Rows from block 4 of a small self-supervised image encoder, named by matrix and row number. Rows with one number belong to one neuron. Each number is 128 + 24 x the weight over its row's rms, rounded and kept within 0 to 255. All counts start at 0.
After each neuron's rows are labels from the 100 images, of 14976, where the neuron reaches its highest value: "top examples" is what is common among them. Only what is clearly more common there than usual is listed. The data: retinal OCT scans (Kermany 2017). In brackets: how many of the 100, against the usual share in percent.
# fc1: MLP up (model.blocks.4.mlp.fc1.weight, 640x160), inputs 80-159
# fc2: MLP down (model.blocks.4.mlp.fc2.weight, 160x640, transposed), outputs 80-159

fc1.414 [122 136 139 147 143 153 165 102 143  84 145 161  94 112 158 145 106 176 168 120 120 119 128 115 120 151 122 140 105  97 105 122 150 139 130 136 122 157  96  86 133 178 117 148 112 143  92 129  87 123 148 130 140 105 154 136 147 131  92  93  91 148 115 149  98  99 155 114 112 140 124 125 150 140 118 158 106 117 141 150]
fc2.414 [141 157 101 121 122 102  74 123 108 197 121 118 125  83  91 164 134  45 120 134  99 122 147 122 107 107 127 122 111 148  88 104 143 132 105 145  89 121 136 163 125 109 124 146 153 119 126 120 128 119 128  80 118 124 164 170 116 141 132 110 101 176 105 149 122 130 122 139 107 173 127 156 153 101 137 139 127 128 142 161]
top examples: finding: choroidal neovascularization (82 vs 29.4)

fc1.222 [162 140 144 114 145 105 160 104 122 128 147 145 175  99 161 150 119 137 143 127 120 106 101 138 141 147  94 129 149 152  82 165 124 145 132 116 149 130 107 125 136 156 122 149 141 141 108 134  41 132 170 142 140 122 113 117 102 127 129  99  66 170 110 149 111 124 128  97 142 139 126 122 109 109 129 133 123  89 158 110]
fc2.222 [132 106 175 120  95 143  70 119 100 142 128 118 115 113 130 145 183  65 131 128  89 175 153 115 179 130 140 167  87 109 140 122 157 155 154 161  98 103 121 204  98 131 107 160 127 133 126  92 149 118 128 127 173 140 129 145 163 122 139 151 137 143 102 139 133 117 141 143 139 134 144 141 127 133 134 109 121 133  97  87]
top examples: finding: choroidal neovascularization (77 vs 29.4)

fc1.355 [134 134  96 139 135 135 139 117 113  99 155 138 104 108 121 119 117 168  99 131 126 122 160 126 147 109 106 159 102 153 136 135  91 101 121 124 101 137 106 168 106 105  56 122  74 153 137 151 103 111 111 107 171 128 116 145 133 114  84  87  89 124 154 141 136 122 160 169 141 136 130 124  81 150 115 131 138 120 101 124]
fc2.355 [111 121  90 100 106 118 134 134 151 118 105 173 137 133 131 145  76 137 166  92  98 150  74 142 123 147 172 162 118 118 110 112 150 116 116 131 112 103 126 123 166 106 149 123 126 138 150 166 150 103 139 133  65 131 110 131 149 105 111 141 131 115 123 124 118 137 167 132  91 148 119 111 124 120 150 126 148 170 150  79]
top examples: finding: diabetic macular edema (65 vs 11.7)

fc1.111 [151 127 151 115 101 135 160  88 128  85 133 112 127 161 165 130 126 108 129 125 164  93 120 124 108 119 127 123 125 142 140  96 146 133 112 121  82 139 131 145 121 107 153 137 124 141 105 179 174 129 155 111 147 130 136 181 136 174 125 124 164 120 146  93 129 105 142 124 113 133 111 109 145 136 109 171 135 150 123  96]
fc2.111 [135 137  76 119  93 119  81 132 101 143 157 136 119 143 112 161 135 146 116 114  88 163 172 105 124 126 103 126 171 143 147 133 113 135 149 161 160 102 136 126 126 106 120  67 158 141 111 152 112 148 156 150 117 141 134 104 161 116 101 140 113 121 122 120 177 128 140 140 139 169 122 139 137 107  79 120 178 111 104 143]
top examples: finding: choroidal neovascularization (71 vs 29.4)

fc1.142 [157 130 141 142 109 128 182  93 107 118 113 136 180 103 147 157 113 154 134  80 127 129 142 129 136 116  44 115 126 146 150 145 136 108 143 150 141 116  93 121 109 154 127 155 164 159 102 117  82 127 161 163 180 125 160 107 142  76 119 103  91 123 147 114 146 145 109 148 108 100 117 148 139 108  91 130 125 102 162 102]
fc2.142 [135 118 140 121 158 106 135  90 144 125 132 142  87 131 131 119 145  88  76 142 164 164 109 141 154 121 153 156 131 116 119 158 153 155  97 105  89 103 117 154  89  96  90 102 117 132 113 128  89 114  99 125 149 133 135 142 137 127 120 142 110 139  99 154 127  98 154  76 126 157 118 121 122 133 148 135 104 122  93  96]
top examples: finding: choroidal neovascularization (73 vs 29.4)

fc1.186 [132 139 125 145 153 103  96 144 119  93 170 139 161 119 109 119  46 154 105 124  76 109 111 108 127 128 109 141 146  97 115 150 145 165 182 118 134 116 137 142  86 134 107  91  98 103 137 128 122  64 170 129 146 118 145 141 137 122 133 108 150 104  95 132  97 102 111 137 173 128 110 120 108 166 114 105 135 111 119 136]
fc2.186 [141 125 130 131 106 137 190 136 176 137  83 131 145 162 118 134 119  75 106 103 134 159 156 115 154 138 106 160 156 117 112 100 170 111 127 157 163  99 118 155 186 124 135 104 131 133 120 137 163 163 143  55 135 123 127 138 155 142  91 166 153 164 174 165 109 157 141 122 128 101 130 114 120 133  79 139 125 142 148 104]
top examples: finding: diabetic macular edema (33 vs 11.7)

fc1.589 [137 152 117 114 111 102  92 115 129 139 114 142 156 106 118 111 135 122 135 129 139  98 146 144 135 121  77  85 129 106 139 108 114 158 138 105 129 125 131 140 139  95  99 127 136 198 150 116 126 101 170 146 101  97 147 107 121 122 167 129  93 153 112 109 128  98 109 127 175 153 101 123 147 106 117 154 129 162  82  99]
fc2.589 [112 118 156 147 136 132 144 121 155 143 171 142 150 153 184 156 166 115 142 137 156 132 124 148  83 114 169 144 168 182 141 107 118 110 134 112 108 150 101 134 131 123 111 174 106  76 100 119 134 170 130  75 157 139 108 142 169 164 127 118 155 125 123 127 126 138 134 129 119  94 125 146 155 132 120 105 121  96 178 124]
top examples: finding: diabetic macular edema (29 vs 11.7)

fc1.12 [107 140 100 110 107 161 121 197 105 121 106 135 170 155 120 118 112 132 163 108 167 139 107 103 154 119 122 103 137 121 150 164 155 123 127 131 118 108  89 168 153 123 166 120 115 128 114 139 155 138 112 193 121 104  94 134 130 162 135 117 127 140 157 118 160 118 121 176 159 144 105  78 145 108  71 132 108 142 124 163]
fc2.12 [129 164 155 156 106 134 120 130 140 134 136 130  79 136 109 153 138  78 139 139 142 133 150 111 106 135 112 159 190 111 153  86  80 121 142 143 163 149 146 120 134 112 131 138 183 134 127  99 121 157 135 123 111 125 109  67 129 134 153 112 114 136 148 113 161 123 104 157 142 115 173 143 149 134 139 112 139 137 149 114]
top examples: finding: choroidal neovascularization (73 vs 29.4)