Rows from block 5 of a small self-supervised image encoder, named by matrix and row number. Rows with one number belong to one neuron. Each number is 50 + 10 x the weight over its row's rms, rounded and kept within 0 to 99. All counts start at 0.
After each neuron's rows are labels from the 100 images, of 14976, where the neuron reaches its highest value: "strongest on" is what is common among them; "place" is the part of the image that holds the peak. Only what is clearly more common there than usual is listed. The data: retinal OCT scans (Kermany 2017). In brackets: how many of the 100.
# fc1: MLP up (model.blocks.5.mlp.fc1.weight, 640x160), inputs 0-159
# fc2: MLP down (model.blocks.5.mlp.fc2.weight, 160x640, transposed), outputs 0-159

fc1.284:56 61 62 53 55 38 50 35 50 68 40 53 36 62 52 45 38 56 46 54 54 58 65 43 58 42 69 38 45 46 47 72 42 69 49 52 45 43 58 48 57 50 59 32 53 40 47 46 45 37 44 38 51 60 56 47 40 36 48 55 56 53 47 43 51 48 34 54 44 61 68 46 37 54 45 64 37 60 59 34 49 69 44 45 51 50 59 60 45 40 56 55 68 59 40 21 36 45 57 41 52 44 61 34 53 45 58 59 73 27 55 50 55 45 35 46 58 57 54 65 52 51 34 47 43 42 61 54 51 42 47 54 55 48 50 66 50 45 26 45 53 57 56 50 44 42 35 51 54 42 39 72 58 36 40 71 53 39 66 38
fc2.284:53 61 44 56 60 55 48 44 89 51 58 41 59 53 58 63 46 72 48 48 48 34 53 54 32 48 50 66 44 55 49 40 61 47 43 55 54 43 29 58 51 51 62 71 59 52 49 47 42 45 59 49 59 52 52 53 62 52 47 43 45 55 41 55 40 48 49 58 55 38 46 59 37 43 49 44 28 40 55 50 49 35 62 47 53 41 46 45 63 32 55 50 45 35 55 55 45 53 49 45 53 50 27 54 57 50 35 55 26 62 43 71 68 55 55 46 39 47 46 44 56 42 54 49 48 42 43 54 65 52 50 54 34 60 66 44 67 58 75 37 53 62 47 33 61 73 66 59 47 41 50 45 43 71 47 40 49 56 38 46
strongest on: finding: normal (85)
place: middle left (50); middle right (37)

fc1.344:42 59 58 51 46 58 64 67 48 60 48 50 59 49 63 65 45 63 62 63 50 45 60 49 68 33 45 39 54 59 41 59 50 47 42 40 46 56 48 36 49 48 44 51 35 48 54 49 52 44 43 42 51 52 42 68 69 42 65 61 51 48 52 42 49 52 53 73 66 55 63 41 46 49 49 28 42 87 58 34 58 50 47 52 52 80 60 60 61 45 42 38 55 68 55 52 46 51 79 54 48 50 42 40 64 51 44 37 52 48 61 52 61 47 63 52 58 45 48 42 47 46 39 37 67 51 45 43 39 49 65 60 56 38 62 37 49 63 62 48 55 57 54 68 52 51 42 46 52 32 53 66 48 50 58 50 43 66 64 49
fc2.344:51 36 45 45 47 49 50 40 58 51 46 65 51 40 39 61 42 40 57 35 36 68 44 55 49 54 42 47 54 50 47 45 68 74 37 47 32 42 51 60 50 46 66 40 47 56 63 54 47 60 54 47 33 24 56 62 33 52 54 23 52 59 35 49 63 59 35 35 29 55 36 51 39 38 56 48 48 35 47 53 47 39 46 67 48 49 47 45 51 59 51 60 61 43 43 60 64 47 50 67 43 50 48 62 56 57 62 39 42 45 65 57 61 34 47 55 55 52 62 55 42 61 40 49 64 54 60 63 46 54 41 43 53 72 62 46 56 55 50 44 49 46 39 35 42 41 28 42 41 60 51 39 47 46 43 25 54 54 44 30
strongest on: finding: normal (78)
place: centre (80)

fc1.47:58 43 47 64 47 51 41 37 70 41 43 50 43 59 59 35 66 49 59 47 46 23 52 42 49 41 45 62 47 59 47 59 59 42 46 44 48 47 51 59 42 44 66 51 42 75 57 36 49 62 55 34 65 38 46 53 53 56 72 50 41 39 32 58 51 55 60 38 84 80 47 57 43 47 48 47 51 58 29 50 50 51 56 51 65 53 61 68 50 37 57 45 24 52 42 47 50 42 53 52 50 56 46 51 57 46 44 56 57 60 51 52 44 52 62 60 62 44 52 51 62 30 51 52 54 51 52 53 39 52 69 54 58 48 62 60 47 45 38 55 63 65 49 42 63 64 61 38 50 49 46 53 26 48 46 35 60 58 52 40
fc2.47:46 60 68 56 42 54 54 31 43 38 55 58 43 73 58 26 53 61 60 52 44 36 54 65 51 46 51 56 62 42 55 57 50 48 47 46 56 33 59 51 54 49 46 39 42 46 67 49 52 49 46 70 53 62 34 48 52 50 76 44 55 30 63 41 39 65 56 35 46 63 28 41 64 47 31 39 57 59 33 39 55 51 36 59 59 55 60 37 52 46 48 58 57 36 53 36 54 43 56 57 56 60 44 50 44 46 58 51 63 42 42 51 57 40 47 57 60 44 45 53 47 39 55 64 67 73 52 59 53 33 56 53 59 49 48 31 41 50 44 33 65 61 62 60 51 33 46 45 47 42 46 47 60 42 59 47 55 28 57 64
strongest on: finding: choroidal neovascularization (68)
place: middle left (49); middle right (42)

fc1.484:45 40 52 50 59 49 50 65 58 43 35 42 53 45 53 70 66 53 31 44 63 50 59 50 29 70 44 38 37 49 46 47 38 68 59 63 65 51 43 45 49 50 60 41 60 60 53 38 49 46 65 45 48 45 46 47 60 46 49 71 48 34 49 40 36 48 47 46 44 54 49 56 41 76 44 63 54 49 61 29 41 44 37 38 47 42 32 51 64 51 65 55 40 66 54 51 41 43 47 58 49 49 54 33 52 38 41 48 36 32 51 59 63 50 64 59 55 42 50 61 40 49 65 46 57 73 49 56 43 64 43 56 60 54 52 51 77 61 36 58 55 50 54 59 48 48 50 24 65 39 57 33 52 37 52 45 44 45 50 51
fc2.484:40 53 34 44 46 50 69 45 40 48 53 54 37 29 46 46 50 51 60 46 49 50 33 45 38 34 63 45 53 41 49 67 47 34 58 48 36 53 55 63 54 44 44 60 35 42 40 61 62 44 35 62 50 56 48 50 32 65 39 38 52 51 48 53 58 67 55 47 48 51 33 54 48 41 49 56 63 49 46 67 43 58 64 58 68 31 63 42 55 53 36 48 62 62 35 60 41 37 33 52 64 54 50 45 45 56 57 62 53 55 30 49 33 56 47 49 57 64 60 36 68 36 49 47 57 36 46 60 33 46 51 57 50 52 60 48 31 50 72 32 31 53 58 55 55 50 35 64 47 52 53 42 51 46 45 29 64 45 65 57
strongest on: finding: normal (83)
place: bottom centre (49)

fc1.567:46 62 50 59 39 45 48 49 37 51 45 31 43 64 48 86 54 60 52 57 45 48 64 51 46 47 39 60 55 65 54 56 38 49 57 62 51 39 43 46 36 39 56 48 45 53 33 66 40 34 53 72 47 39 52 56 75 27 55 55 53 65 59 47 57 39 63 51 65 43 50 44 34 46 54 59 47 58 40 43 45 42 44 45 52 45 55 45 58 43 33 35 45 59 42 39 65 46 66 55 47 55 68 49 68 47 33 40 67 38 49 45 55 41 52 52 34 49 52 51 61 45 60 64 47 55 43 41 51 44 57 62 35 43 47 32 61 62 54 44 52 51 48 62 64 42 41 40 67 52 63 55 48 40 61 26 60 54 49 52
fc2.567:60 50 45 59 59 62 67 39 64 53 52 78 59 53 44 33 65 67 53 66 46 63 46 41 49 55 49 47 49 21 59 44 55 59 62 45 55 63 56 71 61 38 40 64 47 50 57 42 49 81 50 48 42 47 51 38 51 55 60 37 45 42 44 57 52 43 38 46 59 63 41 51 56 35 47 47 38 47 39 50 47 49 38 53 49 54 18 71 54 62 53 61 53 49 44 41 57 43 49 48 52 41 27 53 55 55 57 46 46 53 41 44 48 37 41 38 48 51 49 33 46 54 59 40 53 51 47 69 55 52 50 46 70 64 57 45 62 59 59 56 60 41 58 45 36 51 33 56 48 44 64 35 52 53 50 43 39 55 41 32
strongest on: finding: normal (87)
place: centre (93)

fc1.380:61 59 60 56 55 28 53 52 55 33 54 58 40 48 29 61 56 46 53 62 63 37 51 59 39 66 56 54 60 42 39 59 45 48 44 56 59 38 63 42 40 41 60 51 47 57 36 72 43 45 57 45 50 53 58 46 52 28 41 47 64 67 37 34 44 42 42 51 45 50 52 66 25 49 52 40 54 36 71 66 35 47 49 41 54 53 59 49 51 49 47 74 69 47 33 44 54 36 63 45 50 41 38 69 59 66 33 53 61 36 62 67 57 50 51 58 51 52 57 51 45 48 49 26 65 45 37 52 49 57 53 47 44 52 54 48 63 43 47 46 42 47 32 60 61 60 60 47 43 47 56 48 49 48 58 40 62 33 44 58
fc2.380:34 63 63 49 59 48 62 40 60 56 56 49 57 49 64 54 47 52 46 45 49 47 64 45 55 53 35 43 39 66 48 42 69 53 53 35 58 55 58 58 58 60 55 60 38 48 68 53 65 48 33 34 37 54 32 39 43 51 69 56 45 60 55 46 47 52 59 76 70 42 57 44 52 38 49 45 44 57 46 52 50 49 56 69 44 37 32 55 49 49 48 31 52 70 68 45 75 41 30 49 58 62 57 34 46 59 60 41 50 58 45 46 49 47 61 45 40 47 62 73 50 52 43 41 38 51 44 48 53 46 50 59 46 58 43 48 52 43 49 59 40 38 55 38 29 63 35 45 50 36 53 60 38 73 50 37 35 50 43 52
strongest on: finding: normal (84)
place: top right (27)

fc1.373:48 58 36 40 60 35 60 51 49 42 53 43 39 54 58 52 49 60 47 45 53 31 35 33 72 44 37 49 57 38 53 50 55 36 68 66 40 33 62 65 39 48 52 40 41 63 29 57 44 52 40 30 43 40 58 55 45 38 42 58 65 48 54 55 66 43 65 39 41 41 40 55 74 64 55 58 35 52 55 59 54 61 51 57 46 57 41 48 51 39 40 57 49 41 53 56 52 58 47 57 41 45 57 38 57 48 45 37 51 51 48 68 50 51 43 45 49 39 44 48 30 59 79 63 56 58 55 64 35 41 49 66 62 52 43 62 49 60 30 23 55 46 56 43 63 54 56 47 34 57 41 48 54 55 44 56 48 53 61 48
fc2.373:36 45 46 80 56 46 44 57 40 46 54 56 49 54 16 42 42 39 49 34 50 64 66 43 46 57 50 43 72 66 62 66 59 43 49 41 50 38 48 39 45 63 39 55 39 48 61 54 59 45 58 70 58 45 54 36 61 50 41 44 40 59 34 47 58 46 38 48 55 58 46 47 52 64 42 37 54 47 63 62 52 34 46 49 60 48 43 54 53 48 50 49 58 64 39 33 35 41 45 49 65 37 64 44 56 59 38 56 39 53 60 61 64 49 58 47 48 66 54 49 45 47 40 61 62 64 57 48 63 61 39 35 44 50 54 57 37 49 58 43 36 47 43 53 56 44 42 59 54 84 50 49 43 49 62 50 48 36 39 66
strongest on: finding: choroidal neovascularization (62)
place: middle left (60); middle right (34)

fc1.271:41 45 54 36 53 56 65 39 67 46 50 52 60 48 36 56 34 58 53 54 50 67 65 64 51 57 46 55 50 60 45 48 57 60 55 67 42 62 37 69 38 44 36 44 21 50 53 60 43 54 43 53 32 37 45 50 43 64 43 40 66 57 44 55 59 55 50 51 61 36 62 53 48 44 48 53 47 52 68 56 55 47 61 45 51 68 44 51 47 63 55 48 52 38 50 58 22 46 66 69 32 56 62 47 43 45 40 47 67 41 59 33 41 43 59 35 58 45 57 58 49 45 46 42 44 60 54 43 55 64 57 62 53 54 45 71 51 60 42 57 52 37 53 38 61 64 43 55 28 43 47 74 59 52 42 44 53 46 28 46
fc2.271:35 44 47 42 50 33 34 58 49 52 60 42 53 48 66 57 50 58 53 39 51 33 36 52 57 28 46 56 45 55 62 38 53 55 46 38 44 59 65 54 34 52 35 52 57 58 63 58 61 53 61 49 55 61 62 46 64 56 36 51 47 66 44 52 37 53 32 44 38 50 50 41 31 49 32 36 67 46 45 59 58 53 44 49 68 55 48 61 44 51 71 60 61 40 56 60 53 51 50 69 39 56 44 53 45 44 48 66 52 31 60 49 53 53 41 46 63 57 49 47 50 47 66 50 48 42 50 46 24 47 54 66 49 53 61 39 51 45 70 46 53 42 30 46 40 67 46 38 72 50 56 48 47 53 74 29 52 50 70 51
strongest on: finding: diabetic macular edema (31)
place: middle left (45); middle right (34)

fc1.111:46 59 50 65 45 55 53 53 59 60 48 56 55 45 53 55 53 62 56 49 46 70 66 62 46 40 41 63 31 47 64 41 66 43 52 43 53 44 49 72 51 47 53 42 62 49 55 33 48 50 77 56 61 47 34 44 56 49 37 48 52 48 59 41 54 57 59 33 46 42 34 64 40 47 47 44 62 64 44 62 49 52 56 38 44 60 58 46 54 54 51 59 61 59 54 62 60 40 60 30 50 51 37 53 56 54 40 47 57 50 70 50 60 66 29 33 38 54 33 55 51 54 40 45 72 45 50 50 43 64 49 51 51 42 56 58 43 65 57 57 46 47 45 46 52 27 52 49 34 58 29 40 35 26 39 52 31 35 66 53
fc2.111:39 50 64 42 69 43 46 55 42 57 55 68 49 65 49 54 43 61 57 48 63 43 49 45 68 55 48 50 61 60 30 63 35 63 47 68 39 52 39 28 50 53 57 63 50 40 51 53 65 50 40 48 40 51 45 46 56 52 55 47 72 51 52 50 52 30 52 63 72 62 41 36 48 48 46 28 49 40 38 63 54 47 53 41 27 60 45 52 38 50 52 40 44 44 55 47 43 57 38 64 41 59 49 46 60 33 64 34 58 49 51 53 28 44 64 64 59 47 47 47 51 47 42 52 24 70 56 47 65 35 36 64 60 59 45 57 59 34 47 58 54 57 57 66 51 60 50 44 62 59 51 53 47 46 42 38 61 47 40 40
strongest on: finding: choroidal neovascularization (92)
place: middle left (31)

fc1.243:51 49 46 45 55 56 60 48 65 42 34 57 36 46 59 67 62 53 57 45 46 55 35 64 43 32 41 64 44 51 57 58 62 49 50 36 57 62 56 64 48 60 54 38 44 44 52 58 52 28 56 56 72 31 51 49 28 57 47 34 69 52 64 32 44 56 50 51 42 48 51 47 42 63 57 57 58 52 41 57 40 66 42 56 29 29 60 42 70 46 57 66 53 30 41 52 49 55 70 43 51 31 58 56 57 41 41 59 59 64 39 53 27 44 59 32 50 59 65 45 47 65 66 45 50 38 50 60 40 54 40 54 49 36 53 48 44 48 52 50 51 37 43 45 52 39 67 49 45 49 44 52 37 37 54 36 49 58 52 48
fc2.243:49 62 52 49 50 44 44 57 46 35 42 49 55 53 67 63 30 53 50 58 65 60 55 50 56 38 50 47 42 52 52 60 47 50 59 52 56 30 44 57 45 27 50 55 58 40 57 39 61 52 47 46 52 61 60 41 54 48 54 68 44 60 68 44 71 47 29 42 74 65 61 47 49 32 63 60 54 49 49 31 51 50 42 45 65 53 56 50 46 51 46 37 38 50 49 31 71 56 57 35 55 32 44 51 39 52 51 34 36 59 40 40 57 74 37 51 55 49 75 41 38 58 46 37 52 61 38 58 63 54 70 49 52 61 42 46 46 57 45 41 42 46 62 57 56 49 42 45 39 40 50 48 49 40 29 36 34 41 42 48
strongest on: finding: diabetic macular edema (52)
place: top left (42)

fc1.131:49 55 46 42 59 51 61 27 57 42 39 51 46 46 49 39 48 42 56 60 61 46 60 55 48 66 44 71 61 41 53 59 60 64 61 51 45 41 38 48 44 48 47 45 67 38 55 52 63 42 51 45 58 56 39 46 36 38 35 68 23 59 80 54 34 58 39 37 26 36 37 55 65 54 52 45 52 61 43 46 46 53 28 48 49 50 43 53 65 67 51 51 45 46 46 56 49 59 55 59 32 46 50 64 41 70 38 47 52 36 62 51 57 37 47 41 36 51 56 62 55 49 66 48 54 50 35 55 54 59 47 39 49 37 63 53 37 64 46 51 47 42 41 69 30 53 51 43 50 59 66 39 38 43 57 55 53 49 38 55
fc2.131:61 60 50 54 58 35 61 57 39 49 73 49 54 62 43 55 63 50 58 44 44 44 37 47 33 32 59 44 44 35 56 47 42 44 42 42 38 35 61 62 42 38 57 50 51 62 48 47 46 64 49 61 49 60 57 63 43 40 49 52 67 46 46 40 72 43 42 58 54 63 45 52 59 52 49 48 39 57 43 68 58 50 71 47 49 68 52 47 52 55 38 54 52 54 52 68 48 45 36 59 60 48 66 50 64 16 43 44 51 59 42 24 51 46 58 44 45 43 43 49 45 75 43 51 51 53 65 42 50 66 49 64 46 63 53 54 41 37 67 41 42 63 49 40 64 60 55 60 54 41 38 60 49 62 45 33 34 58 59 50
strongest on: finding: drusen (25)
place: bottom centre (64)

fc1.165:44 59 44 39 54 67 63 43 33 65 40 43 58 55 46 53 50 46 64 60 45 56 68 52 54 60 53 52 54 55 43 39 71 52 43 40 55 46 51 50 57 55 48 60 62 61 50 48 55 31 61 41 42 38 55 47 49 51 45 54 41 53 41 61 54 51 31 46 46 64 65 52 45 58 65 41 57 25 70 53 62 45 48 28 59 44 63 38 50 58 51 56 40 51 43 68 41 56 61 63 48 53 52 51 77 44 48 39 45 51 55 66 44 61 69 57 57 51 35 54 49 54 59 51 61 50 50 50 57 49 46 48 57 32 63 54 71 37 41 36 43 43 36 72 30 41 57 43 61 67 37 41 33 63 51 36 58 47 67 50
fc2.165:71 27 39 51 38 39 34 48 71 66 57 47 37 47 53 62 52 55 51 52 38 36 34 40 51 47 46 54 50 49 33 55 43 35 43 47 52 61 53 54 38 60 52 33 38 43 44 37 50 66 29 58 49 53 53 49 51 56 60 55 55 39 56 62 59 54 48 60 72 34 40 50 51 50 37 46 48 52 32 63 48 53 41 52 48 43 57 51 48 44 44 43 62 40 56 42 44 38 30 42 72 32 46 56 45 49 65 40 44 76 30 31 43 58 36 42 28 53 61 50 41 36 42 49 40 35 52 46 49 46 36 52 53 65 48 68 49 54 48 35 52 43 47 52 59 38 44 62 54 44 59 46 62 39 46 48 45 64 53 52
strongest on: finding: normal (78)
place: middle left (53); middle right (36)

fc1.379:52 51 48 56 29 70 45 50 56 52 48 61 42 65 70 55 51 52 68 55 39 33 57 41 30 51 57 51 49 74 52 54 42 48 37 34 46 43 56 66 52 69 43 44 40 43 47 45 51 57 70 57 38 38 57 42 54 53 44 41 46 59 45 45 52 58 67 49 41 62 41 27 52 39 57 51 52 54 65 58 61 62 44 52 41 52 63 46 54 50 51 29 64 63 47 55 54 51 54 50 45 58 39 49 55 52 32 51 58 51 44 50 55 56 61 35 45 47 69 59 50 51 61 46 48 56 62 58 35 58 59 44 41 39 47 54 47 63 21 58 42 41 47 46 50 53 38 49 39 66 61 46 45 57 70 65 48 28 23 57
fc2.379:42 36 41 52 68 40 62 40 38 51 42 38 68 37 24 31 64 52 58 39 51 51 48 48 48 57 47 47 64 37 50 40 50 53 43 62 48 60 50 59 53 58 28 51 48 57 33 47 39 44 40 36 57 67 42 51 64 56 42 66 56 44 57 51 53 36 47 58 52 50 54 63 46 56 54 64 55 50 60 52 54 61 59 34 43 35 45 57 48 42 45 50 48 37 54 43 50 46 42 48 68 50 57 46 57 52 66 59 36 54 51 51 47 54 49 80 44 52 48 44 57 42 54 58 31 47 55 60 62 49 38 68 61 65 60 41 34 41 68 43 45 61 57 47 42 62 54 44 39 38 37 55 63 44 21 41 37 46 73 43
strongest on: finding: choroidal neovascularization (77)
place: top right (56); top left (29)